config.toml
horizontal_flip = true
beta1 = 0.9
epochs = 7.7
lr_schedule = "cosine"
Rows from block 4 of a small image diffusion model, named by matrix and row number. Rows with one number belong to one channel. Each number is 50 + 10 x the weight over its row's rms, rounded and kept within 0 to 99. All counts start at 0.
Before each channel's rows are labels from the 100 images, of 14976 (inputs lightly noised), where the channel reaches its highest value: "strongest on" is what is common among them; "colour at peak" is the nearest of a few named colours to the mean colour under the peak. Only what is clearly more common there than usual is listed. The data: photos of plants, animals and fungi (iNaturalist). In brackets: how many of the 100.
# convs0: first 3x3 conv (model.enc.2.0.convs.0.weight, 192x192x3x3, each kernel summed), inputs 96-191
# convs1: second 3x3 conv (model.enc.2.0.convs.1.weight, 192x192x3x3, transposed, each kernel summed), outputs 96-191

strongest on: class Aves (98); phylum Chordata (98); order Accipitriformes (48); family: Accipitridae (43)
colour at peak: white (43); cyan (35)
convs0.184:44 39 48 50 53 38 36 54 50 44 47 50 45 30 41 51 43 39 33 46 47 48 32 40 47 43 48 53 46 43 47 51 34 49 49 43 49 53 42 49 45 53 50 13 41 49 51 58 33 58 54 31 45 46 50 45 56 25 53 44 51 54 52 26 52 35 49 47 50 50 43 54 43 24 23 39 39 33 53 46 49 34 32 39 44 38 41 44 44 43 40 43 35 27 58 36
convs1.184:49 50 47 53 48 49 47 32 39 58 44 61 55 38 46 51 46 47 57 39 52 58 54 45 51 50 62 50 53 44 47 38 35 42 49 40 45 49 43 50 48 56 40 55 66 34 51 37 47 48 48 33 46 39 55 39 51 53 47 53 44 45 46 44 51 50 57 40 43 56 51 54 52 58 58 49 72 55 47 45 34 47 52 44 45 41 65 61 64 66 48 67 51 75 32 66

strongest on: class Aves (86)
colour at peak: pink (26)
convs0.108:53 51 39 58 56 64 46 61 63 50 53 42 58 58 48 49 47 41 50 45 54 49 57 58 47 49 44 42 44 46 18 46 48 47 52 41 50 28 34 48 45 40 51 41 48 56 40 32 38 54 45 45 45 44 42 45 49 35 46 30 41 33 44 18 55 40 42 50 51 56 51 54 47 58 34 53 60 50 56 57 55 50 28 43 48 30 54 52 45 59 44 66 65 53 66 61
convs1.108:47 47 47 34 46 43 48 34 28 47 48 51 43 43 38 48 35 61 47 38 45 49 48 37 44 41 52 48 38 24 45 40 38 37 34 44 33 41 49 41 36 49 45 52 38 40 42 40 53 33 39 68 47 39 45 35 45 49 39 48 28 37 46 70 33 51 39 39 34 35 50 46 46 48 56 51 51 35 40 45 29 56 53 37 50 67 58 61 60 55 44 51 52 52 30 54

strongest on: phylum Chordata (95); class Aves (91); order Accipitriformes (29); family: Accipitridae (26)
colour at peak: grey (87)
convs0.132:66 56 58 59 61 53 49 56 64 63 68 44 58 67 54 56 60 75 60 55 59 53 49 64 48 50 58 62 53 55 36 61 39 64 54 52 56 38 44 56 44 59 46 38 58 46 54 47 57 55 59 61 51 54 62 53 55 46 54 50 50 45 40 44 49 40 60 49 57 57 51 51 68 62 43 55 71 57 56 66 60 51 45 65 61 53 71 67 59 67 53 71 71 60 63 63
convs1.132:34 45 46 36 39 47 56 39 34 37 34 49 37 36 33 39 43 54 31 40 37 42 52 31 53 48 42 40 41 39 48 48 47 34 41 46 34 45 50 50 43 42 50 67 38 53 48 44 56 43 35 52 41 54 36 41 41 48 37 49 44 36 57 64 45 65 36 61 49 36 43 46 41 53 58 45 37 36 43 47 38 44 54 43 52 62 46 44 46 42 36 35 33 37 33 31

strongest on: class Aves (94); phylum Chordata (94)
colour at peak: cyan (32); white (29)
convs0.21:38 37 41 49 31 56 34 48 49 50 40 43 39 34 53 58 40 42 43 50 53 45 47 48 44 41 40 42 39 35 54 39 35 37 42 42 43 52 42 43 43 34 59 24 44 48 39 57 33 48 41 34 51 40 43 44 43 44 45 38 53 62 43 35 44 40 35 41 42 44 50 44 28 33 41 36 46 52 34 46 40 29 46 19 40 36 39 47 48 44 26 41 31 45 33 47
convs1.21:61 47 55 62 38 57 40 48 64 64 62 48 61 59 57 49 63 59 71 35 51 54 46 69 57 53 55 54 67 50 37 51 51 62 57 48 68 39 48 57 60 47 51 40 66 47 47 42 60 53 60 46 52 48 63 65 43 53 41 56 47 48 49 39 49 44 58 39 48 62 64 48 65 48 45 50 75 63 36 48 49 52 40 50 34 40 63 57 44 64 57 72 71 74 34 71

strongest on: phylum Chordata (92); class Aves (91)
colour at peak: white (85)
convs0.8:58 60 54 51 53 55 56 54 48 47 50 58 56 58 46 46 55 48 53 51 47 50 65 53 52 51 42 34 44 41 40 37 28 36 40 42 38 40 47 46 43 43 32 53 36 35 41 40 42 43 48 47 37 33 47 45 46 24 48 48 47 37 43 42 50 42 42 36 51 37 36 52 57 50 58 69 57 44 62 48 56 71 59 71 39 50 51 45 44 48 68 48 51 44 57 47
convs1.8:39 40 58 55 37 66 49 42 65 63 59 50 42 49 62 55 45 60 61 54 53 46 59 66 54 52 50 56 51 49 45 54 47 51 49 49 44 53 53 56 48 45 61 58 53 58 56 59 56 51 40 38 49 57 38 43 38 48 33 46 43 53 59 46 35 69 39 57 44 49 69 43 53 57 56 35 70 64 48 56 53 32 53 32 44 51 70 58 49 70 36 76 69 67 34 68

strongest on: phylum Tracheophyta (28); kingdom Plantae (28); class Magnoliopsida (26)
colour at peak: grey (81)
convs0.146:64 66 56 45 51 44 60 47 50 44 57 59 53 66 42 40 54 63 48 49 45 47 54 49 57 65 51 39 58 55 45 49 15 58 60 54 58 39 69 58 40 50 36 61 52 49 41 33 55 45 36 65 50 40 57 49 47 28 51 57 41 30 53 56 47 53 44 24 47 47 46 55 63 54 35 51 49 39 73 49 56 52 51 72 42 62 61 51 47 48 70 52 58 36 56 43
convs1.146:32 40 48 45 31 66 48 42 53 53 46 50 32 41 63 56 34 52 52 61 49 39 67 55 53 54 42 49 44 44 49 45 38 43 40 44 41 59 46 49 42 41 59 69 44 55 48 63 47 48 38 41 44 46 36 36 32 43 27 35 54 53 51 50 36 62 35 53 51 41 56 37 38 61 67 50 60 69 35 55 49 41 66 34 52 59 54 43 51 63 37 55 62 69 30 66

strongest on: phylum Chordata (97); class Aves (96); order Accipitriformes (37); family: Accipitridae (33)
colour at peak: cyan (28)
convs0.179:50 38 51 53 51 40 29 53 56 50 53 40 51 49 46 45 53 45 47 46 47 52 36 52 47 40 51 60 59 48 40 51 46 60 51 42 51 56 34 53 55 49 48 23 51 47 53 64 45 62 60 31 43 36 52 53 51 38 48 50 45 55 40 14 50 35 52 59 52 58 61 49 54 28 27 36 52 40 50 47 56 39 30 37 35 26 57 49 43 50 41 53 49 32 57 45
convs1.179:34 59 46 38 39 48 51 21 31 48 43 56 43 45 44 51 35 53 43 44 48 54 56 31 49 46 49 37 37 34 44 40 46 25 35 38 37 47 48 46 39 43 49 61 45 42 45 40 48 41 30 71 42 42 38 32 44 55 39 47 41 42 44 58 48 53 37 48 42 39 42 53 43 54 56 40 45 44 42 44 31 38 54 48 48 57 50 54 64 44 42 43 39 54 27 47

strongest on: class Aves (85)
colour at peak: white (25)
convs0.107:51 44 51 47 46 44 31 50 52 48 49 42 48 45 56 50 47 49 51 49 47 47 35 49 43 42 43 56 58 36 44 49 52 55 33 28 57 50 33 54 40 39 40 15 51 46 44 49 40 39 49 36 29 22 38 52 46 38 45 49 51 52 43 27 41 31 40 57 39 44 50 47 47 22 44 35 46 57 46 42 67 41 46 32 33 41 46 48 49 49 41 45 46 51 51 53
convs1.107:46 49 44 44 51 45 53 35 38 53 46 54 43 46 33 37 35 71 40 34 48 53 53 40 53 55 52 39 50 36 42 39 23 41 47 53 49 39 46 45 42 63 42 61 55 39 53 30 54 41 50 33 49 57 51 26 54 54 52 53 40 34 43 43 53 49 60 42 55 46 34 53 51 59 52 50 59 31 45 48 25 51 42 57 40 35 54 63 51 52 47 63 53 39 41 35

strongest on: order Charadriiformes (26)
colour at peak: white (41); pink (39)
convs0.128:61 77 55 46 69 46 70 44 45 51 52 76 66 58 50 52 49 57 49 54 52 51 60 45 63 71 59 48 56 37 50 57 27 56 40 46 53 44 63 63 30 56 41 67 47 53 54 39 44 38 49 53 42 42 43 46 58 40 60 53 45 44 59 59 57 64 46 45 45 43 41 69 50 55 55 54 40 50 80 49 56 58 60 77 47 72 49 56 50 50 75 51 53 46 66 49
convs1.128:36 30 52 46 33 64 44 44 58 50 48 41 33 46 60 52 43 49 51 54 47 39 61 56 54 50 39 48 49 46 44 39 39 43 45 44 39 56 42 53 51 44 62 64 47 52 47 64 54 47 38 36 41 43 39 44 29 41 23 40 42 49 46 39 27 55 35 52 53 41 58 33 45 57 62 43 65 63 36 54 49 35 61 29 46 52 60 38 48 59 28 57 57 59 33 59

strongest on: order Charadriiformes (27)
colour at peak: pink (38); white (25)
convs0.137:57 79 53 45 65 49 64 40 56 53 55 68 56 60 54 56 47 64 50 60 52 48 64 49 58 62 60 61 52 27 53 66 36 59 35 46 60 47 56 61 33 57 51 63 52 64 56 42 50 37 48 65 48 51 46 50 58 53 60 46 52 46 58 64 55 62 51 57 46 45 45 65 46 55 64 56 40 55 67 56 53 55 64 63 54 79 50 61 56 53 65 55 60 63 61 58
convs1.137:39 26 57 49 44 54 33 52 62 52 51 36 29 48 50 51 43 48 49 54 50 45 53 56 49 44 32 45 51 45 43 34 34 45 52 44 38 52 42 49 54 52 55 50 47 45 47 60 51 48 43 28 45 42 41 40 38 50 31 43 34 54 43 36 26 53 40 46 54 44 55 33 50 53 51 40 65 51 34 59 52 32 51 33 45 45 55 41 46 58 27 55 52 44 43 49

strongest on: class Aves (88); order Passeriformes (53)
colour at peak: brown (55)
convs0.18:50 38 38 42 39 39 54 39 33 40 29 42 57 34 47 48 51 28 43 45 46 47 41 36 49 43 39 36 43 37 50 38 66 38 40 46 40 53 40 40 53 39 45 51 39 43 38 48 43 43 46 36 42 40 50 52 41 57 42 49 42 55 51 55 47 45 40 44 41 41 37 44 34 40 51 48 27 46 30 42 36 46 45 45 50 50 32 37 45 37 40 31 29 42 37 39
convs1.18:59 47 58 63 51 60 43 52 71 71 68 45 47 58 55 60 47 59 61 48 59 57 46 68 51 54 60 64 64 55 44 67 42 66 58 54 69 47 49 57 56 58 59 40 69 57 59 55 53 59 60 41 58 59 62 51 54 51 50 51 56 57 52 38 56 48 60 50 51 67 61 52 59 41 44 48 64 56 37 53 52 43 40 40 39 36 61 57 49 66 53 76 68 63 46 71

strongest on: class Aves (95); phylum Chordata (95)
colour at peak: white (80)
convs0.14:47 43 42 42 35 33 51 43 36 40 35 47 53 46 42 43 52 29 43 44 43 50 34 33 45 41 39 41 47 41 51 36 62 41 40 36 40 50 45 45 44 34 38 43 44 44 36 44 43 39 44 44 40 31 45 55 40 44 41 52 41 46 45 51 43 39 40 48 41 43 36 45 41 34 43 43 27 40 40 38 43 45 43 40 46 47 38 37 46 36 44 33 34 38 38 38
convs1.14:53 52 48 60 53 61 34 53 63 66 59 46 39 46 58 60 36 49 62 56 56 57 52 60 50 60 56 52 60 66 42 75 42 64 63 59 70 46 40 54 50 61 54 42 64 58 59 52 42 63 61 42 61 69 63 44 60 51 55 45 65 55 53 33 74 39 59 54 53 71 55 61 48 54 47 50 56 55 40 53 53 46 42 49 50 39 45 54 50 57 55 67 60 67 47 75

strongest on: order Charadriiformes (32)
colour at peak: pink (36)
convs0.120:69 75 53 46 60 52 71 46 51 48 58 73 62 62 45 47 56 67 50 52 47 49 58 50 62 65 53 49 60 43 47 56 21 62 48 51 58 42 57 64 34 56 39 63 50 55 46 34 60 41 49 61 42 43 49 51 49 42 52 54 46 42 59 63 55 58 43 42 45 46 51 64 58 61 62 55 54 47 78 49 60 55 62 75 54 80 56 54 50 49 69 53 62 55 58 52
convs1.120:29 27 52 51 34 55 39 45 59 50 48 40 27 41 58 57 38 49 45 59 56 41 62 53 49 50 38 49 42 44 50 43 42 43 43 45 35 61 41 49 48 43 64 62 47 53 47 70 45 55 35 35 46 46 40 44 32 43 27 39 47 58 44 44 26 55 35 57 56 43 53 32 41 50 58 48 54 60 28 66 49 38 64 32 51 53 53 42 53 61 26 53 54 51 33 56

strongest on: class Aves (88); order Accipitriformes (25)
colour at peak: white (42)
convs0.170:45 52 61 49 33 40 62 44 41 49 59 45 59 62 45 45 64 48 56 50 48 59 35 51 48 48 40 43 53 41 51 26 73 41 43 41 43 51 61 48 55 36 49 40 55 48 32 44 64 43 35 67 41 32 41 65 45 44 46 70 42 46 53 55 40 44 48 37 49 50 43 58 56 48 32 37 43 45 56 44 44 42 33 49 37 59 60 51 48 55 59 53 60 48 49 48
convs1.170:44 46 40 46 37 60 47 57 60 42 37 46 36 27 52 38 47 56 42 46 40 47 49 43 49 50 40 38 47 67 38 66 41 47 62 50 49 31 40 53 52 42 53 47 48 53 52 41 53 56 42 27 49 58 54 49 43 51 38 49 58 38 53 45 59 46 36 54 50 60 56 49 40 57 51 47 45 45 40 42 54 38 47 43 60 45 35 36 33 37 45 36 31 43 32 47