Weights of a small image diffusion model.
Model: 32-pixel images, arch unet, norm groupnorm, activation leaky_relu, widths [48, 96, 192, 192].
Rows from block 4 of a small image diffusion model, named by matrix and row number. Rows with one number belong to one channel. Each number is 128 + 24 x the weight over its row's rms, rounded and kept within 0 to 255. All counts start at 0. Numbers have three digits each. After the name is the row's rms in percent of the matrix's.
After each channel's rows are labels from the 100 images, of 14976 (inputs lightly noised), where the channel reaches its highest value: "top examples" is what is common among them. Only what is clearly more common there than usual is listed. The data: photos of plants, animals and fungi (iNaturalist).
# convs0: first 3x3 conv (model.enc.2.0.convs.0.weight, 192x192x3x3, each kernel summed), inputs 96-191
# convs1: second 3x3 conv (model.enc.2.0.convs.1.weight, 192x192x3x3, transposed, each kernel summed), outputs 96-191

convs0.64 066:095130154103098132138092110122124127110134129132122118113133123117124109106127120119121127155094186115117097125140171122127108173140139149104135146103104161117108102138123152126174139147160162111155121127111114124122107121144101108132104107126113157094114136127109133127137109120146110116
convs1.64 080:147106143130106127130142145143144108100090104100092222091114138119131116136154136161124112104157074166131149164116122131108138129114143138131133126111162075158159152101111110102131121108140133127142143116130153118103135126136158132096067138118146128113121142153150103118144146108094084101
top examples: phylum Tracheophyta; kingdom Plantae

convs0.53 043:100112125107078125099092145110126109131122115125134083102141126112143107108124116142126087114120125129076072144134109134066092124108151148097118098088098112065088078132114067108115117104120074113119100129103114108124102117117109112123105118125106116082097101129115129128090130113140105120
convs1.53 042:156131136146098100129146143158157104110114114119119219128113138135101133116128144142126127110132088152144147157097151113125131118093149107119107133120153096156121159121108134111151109114127156140124164068097154156107164117100124162114100122102116082115126137165182121147143178157137087136
top examples: order Charadriiformes

convs0.25 100:149108115163151100136161157157126145176123129141142159133115144138112152130112122115123153094107146096150118093130094113147121143067102074121139134192129092118119129134133132134125100162118099139133118113148140101159128119104120162126188178108112106136126072140158144171161164095093159124
convs1.25 129:096128112098101124119138121093113130096119094097091154094129093114127095116123123122102130109157091107129127090094132132101115125124110148130110126108101138101136108101109098091103126075142139128128088156100130149115102134140118098096103105137125139094149151124110117114104096121129079126
top examples: class Aves

convs0.30 068:114128114122085129114123150113118132137114133111149095120134128110121123108116096101122114114103122118103084130114087119084083093083124132090096104106094118082096101146107061108109131097106080127074089112097122115129114131128117142146136121159113119115113119125114119117112127103160110136
convs1.30 038:170134148164143099139162152160159122155127115120155184140113141143101157134142145133145141126133122165166161165117147121153152125087154114126116139146161076163137168151145149155157117131134136146126180067123159146131174111085139153111136135106136087147129112152163096157159178150114140120
top examples: class Aves; order Charadriiformes

convs0.166 086:106106149161118127092133155159174085103148141154126141143137156148120163104125150174121159138167149166143138161138149131118147151106164151148153123153132150157169142123136139135135150151132117126146166148147158140111153144088100152143078161123099091106138104145156149165107171155145105150
convs1.166 066:143135105098124126170136097073086122127108090072128160086098095107133082129128107102115117110131105111132142113111130107126136104154104117130103139105121147133150131124117119115132127074132153132144115100125118111120114159147146106097104105112135135135141172117095089064135071085101107082
top examples: phylum Tracheophyta; kingdom Plantae

convs0.187 077:109095137159115141100154164137160092114136115140124123109122136120151141129129118122131178089144111145168146141102133132148135148140134136126144111199123136144148145117127101124110142125122069137127136111175148153124132136051117155099113156144108091127134095135146111162087176160079138113
convs1.187 118:121119115095112111132077066125095146130105105118109127118086119130131082128110125113112063120074108093091099088119118110112120114144114092101090139087115134108087117099113125105133090110121149105130108104097098096133126132164136134112122115078142144106115134149148165133125120105135087113
top examples: class Aves; phylum Chordata; order Accipitriformes; family: Accipitridae

convs0.190 166:133106126147134103099140139122128132138119104130132104112134128137097118109094114125116096112112106121103086123147083108116108096062103106120152089150149088097097136126134076128102110143104055136095132144129140115133133088091131130096143134137126090130108083133123128121112132117086151110
convs1.190 114:110122121113134151136070075130103153142089113128119102138107122140147112127109149106110107137102125085118108089141122115126144123156128102134114144114114105117125110100147135134129119118135132126163135119121114131143119174163124155121132116081118151104134129159132160150108141114164100138
top examples: class Aves; phylum Chordata; order Accipitriformes; family: Accipitridae

convs0.19 049:110074148137071141102103138130158082113129135119151153137103131136106138124117108132148146113113152147159132143114145135149104164121143126098118182132102117142115123156097157092176106127142126098136111098114131162095158138095074147130081122118076097085117107151133125132092139150132094129
convs1.19 029:154158109130100106083116140128114148138125127124148123134126143135143121135110132123152095131068111132091101169135115127150092130141163090078138122143120145123072185144121112124132152130069105110070126085131143101129124063134169107117108127100185138123097097110129149129133110108138085119
top examples: class Aves

convs0.9 063:090074153145086131084121159136162071101137126132132148125116137133116137113126124160129162116146131150154139156128141126132128150106162143128145138162110132147157138129113116113143139133139101112143137121147160141099140133079086143127059140117078098077128097150139128140081158146117085132
convs1.9 043:140136108105117127144104074109093141152110111104145130128081115115139102141117113096126090115072128089110120093105129113134118108176112085099089157100118137115100133141116135114138097086122161120140117080115104121134124149159139139121128098084152136134120145140125123124140108113150101124
top examples: class Aves

convs0.142 073:167191136117160132170121132125147181152159121125133172127134126122151123150163141140150105123155067158113133148110145157088147111162132149133094151105124158117127130125136118138135121110153169141154127127121127128159143155158139128123185130149146158182141202141142134130167136153143149140
convs1.142 054:081072136126094140099117146133122098073108140138100126115144137107151136127123100126116111121105099110108111089148106132121119156152119133124170120130094084109114099106084108072101106140113104064141097139139101134082108134139115147144078157124093153081123126139110131153066138141122097131
top examples: order Charadriiformes

convs0.154 119:126078130132096137104130138134139077103125128114151161143103129139110141129111128147147151122141194156162160148119144130172138173114157138134129206143141141170158152158112166115180127134137137117128146124143146154100178137112125159124083134118130106103136086163141122142115148132127098126
convs1.154 101:146155131110139090164143104093109139143114087109096153064150117113131080123154129141116100145138091147105140138143145126085142109117118138130133093109138135140157128107140101140125150100140158131145141129121123098136100119129154086088114127128155147134137165104099098102154085093080123087
top examples: class Insecta; phylum Arthropoda

convs0.115 077:153162127096128130171121111112126148136128106117114165109116116112123098141146123118114100115124030127107135121115158131077133127128113139114109142084109156127140106103104095108124104119163178115143102088085104122129113122160117117110146124136128153119129188128125139109163119132121113127
convs1.115 079:100096129137086161111112154156146099080092140138089181119129142107141153140140136170122112101168105137128137124117102144110126165133143155156147142131112093135148119113095123078117119120131125098138104153136136163100119113129113149142062143114091134079102118144147120171096175152144068164
top examples: order Charadriiformes

convs0.117 077:160164116099143138177132101120108163157122116129109162118118115110124105138141117101103092121110044095106136100123138116097130117108097118118124133081118134140127116101118096121119111123147169134149105086090091105138103104166131110110162114110141149123120172112121131105168106115117133128
convs1.117 088:101095136132098163111112159152142104079102141136093163127125127112131154144137141156125128101170102138140142133105115144118137161125141155161140145135115103142163122113106123086116126121145120101150114151128147178103122123129103158138063134116081124073106122155133109172093176165150066175
top examples: order Charadriiformes

convs0.43 072:117131116126085125115125147114119132141103128115140093109136134116116122110114102103127105112110116117104077132119086116083085096073126126087096100107095104074095096138112069112115135107093073123075089108094121105130110126129122137138141127156116119106108109127118118123115133098150113127
convs1.43 041:169137143163125104125171168154170121163136126121165173156126135137100153130137140132151156121142123169170152170101148129152135122081162112122116134147158082153122165161128140140156125125123121158105173076109159168131175102086124167129147120121120079134125101159154097153150179169140132147
top examples: class Aves; order Charadriiformes

convs0.20 049:091083143116050134100102126134147085104138142121129148136112131117132136104109090125114119116095148122120118129124123118114080161137139119079131149108096138129106110144076136083155116134141126091139090091123120146093136135141098140147062126125105124089113118148137134136099138149154063145
convs1.20 031:177149134160126128142150152171149129170141137122168173169106144132116168147142138114152124118130145155149156174099147132162127141120154121121121164148151120156129186185135146143161139130111148155108156070139156148137167087096156156123122134113156099139109115143155101154149166159133125148
top examples: class Aves

convs0.116 068:093133099108087131107103132116115133121145117124122072118139118113116119105108104105104094130091116093091078114124122112085084110102116127098111085092096167086080091117110078113084125100108107103102087108099108108123106121137117126128126121132119136093111134124111141124115123122152108135
convs1.116 036:171142140161155116136155129165152128156125124138146174151119144133123160130140155143144142136132124161159159154126150118148156125115147115137124132144160118163140157139154157163148121142137146145131174068123149154138156130098142174116150127094141098148133136146167114167149178162133150143
top examples: class Aves; order Charadriiformes

convs0.119 091:108132103107085132109112131114110138124127126120126087126134119108128128110107099105114092123087112096089072112130111108091079098109109116092118093095104138073065095120108082106087126113100097110105084116102104124127106121156121144133137121145121144106105127124114125130120127123151111134
convs1.119 064:171136144162142105130161143164161121160135118131153170153116138137104157130136147134148146131125120167163153165115148122155151123081157113127119133147159088161125166145145148156156116145122118142120183071117155154134173108081126170114149126107122081134120094150163115162146176161121148131
top examples: phylum Chordata; class Aves; order Charadriiformes

convs0.153 080:107103143157115134089138151152163085105141143153128138140138159143118158105123145170126164138167155165151139162139145132123142159099163154143146125156128145165174145130135145134131148152140119130141159144146163144110151138091100147141077161122096098088141104144151144161096163141139108144
convs1.153 059:149126111101124115168130095080090122131108090076119170085092100112127082129132115108118103108126094113124139117110133107118140099146109110127097134101128143134148134118115115115135118075132154125147123097120120103121118154147149106097095108108141132135130169126109096072143080089103101086
top examples: phylum Tracheophyta; kingdom Plantae

convs0.47 072:116128123125088123116124153111120131136110129108147095114129131117114124114113098101127116114107124115110087133115092117086088092077122130089093103106095106077098100148114060115112128096107080123071087111098124110130118131120118134141141119162112114113109109130114117117113128101149112129
convs1.47 030:170151142162156107151167146152150143176131122124164150145122135135106154136142149126153146142129134162164151165123158126156155119098155119129122134141163105161133162161153143172160129135134140168136176069117151151150164117094140156125165126113141097156133129142148106155169166146131160130
top examples: class Aves

convs0.159 040:122093124144119129078149154126158087119146120137131129127133141127088138107105129172125110113144114157121119141128100125122119111069127135134148114155143127127134145126124089116104110139101050133083142156140146145113140090063108144117092136130100072092121070144132135133075149158120120143
convs1.159 035:116127113117141140136097083123089144126088107118114120125091124133146108138118132089114120116094114074125117095117126115128148122176119105124098148121111113123133115107143142133123117112134148130148125102119119109151100177162132128115116129077137145126128140123133130127121129088156101117
top examples: class Aves

convs0.10 122:144112136144115081126142130123134126143126107124127094108134127145074115125101118124126116129096137125115095112162110123124111103044126103113159091142145084115089129127123088118132113157106093116088132126112135103129122079082105107101132121144100089113095090128112131113122111095083130098
convs1.10 086:083142138126085154127072124128116125099120153143116120152127113147141123113123129116102126109156135089124108131121113120122106139150139146136119137143081145118148123099112139097116163130134115166153098152133142142119118132141105126147094121109079130125127132127116139123106122123166062156
top examples: class Aves; phylum Chordata; order Accipitriformes; family: Accipitridae

convs0.189 053:088072142129078128095118145120142084105126107123120125098102122127117126127120108137132120109119117138139127142118125127130110157103118143110144123153114128123124124119107081102123120126143085120123114108136141147109116105059089120088075121108074084072110107133123114127068138136090103104
convs1.189 062:136130119107110113124083075140098147131099110124116132125092130132139093123109132108116086120072098094097103102117119108117122109153131081099091138098119115116079132099117128113144096112104137122117125081101108096133127142154133147120121112079145138113113123146156164141126133102151087125
top examples: phylum Chordata; class Aves; order Accipitriformes; family: Accipitridae

convs0.0 062:103069136144088118076131160131147083104117124124131121117112132131099123106109122150132139101135128149137110149127109128133102145073136138115153108170135097125120138125110103104121126139125066129105122143136160147111125099062089146118084133128080074066109068135129118129074146127110100128
convs1.0 053:141150110110145123150098068114088157161111102120126098115096117122132092137123128087123102129065116083108113090114129107125144100160118087105092136104118128110098124115143129142125105096113139133143133077111105108149118153151127140106149104078137138137122140130125140131141114103138128111
top examples: class Aves; phylum Chordata; order Accipitriformes; family: Accipitridae

convs0.100 071:105123106103085131105107127116106126121127128121126092121136113105124122105109099106102086129093120089082081110123111106074082105109106118096113096087100148080090098125106089107094133105113110106103088111099097113120104125158127131136112114138124149100117137120111136124118122127160100139
convs1.100 052:170135146162146121131162157166162118149129121128140185143119145138113160138149154145147143122140108169163158167118145132145157133088158125138126132144162085164144162137147145153148119142129126143122180079126158157133162113085132170112133136111125091129114103152166105165148187160118145134
top examples: class Aves; order Charadriiformes

convs0.123 086:161194134120169118183109111119132196164140121129130142126137123127142120171181146121152099135143071149114129143122157165092146105164121139132102123096127132110109114124141111148132117118154156146159115114106111116174129134138128103118205117134137148185124187123131127117177119137119159120
convs1.123 090:093070136125089158103124161132134097087123154137112132130142134108155144137128101131126123113104102119121117105144106135132118162155128135122172131132097091115116109115079105062104109134110100070133098136144115141082117136152121161156081147133099153077118127147099128149069141144141089149
top examples: class Aves; order Charadriiformes

convs0.42 060:111106116119100100107118139107112107122101119109137085094129117120099106115125104120128103115123127132105098143115092121089107094088130135106097097102091090100109107135110072117119122092111078111086105106096133096113105116090097096125120115143090105095116107105106110110098114092125116110
convs1.42 030:141117148160116129093130154167161107097100122122102213132110154142130141132134146150145156097165076148150141156116109126127137129124161123126118140141155086146153156109122136116129123122133127134113155091123157141118148147129139155128082147101138113124130130160177116163135182141155082145
top examples: class Aves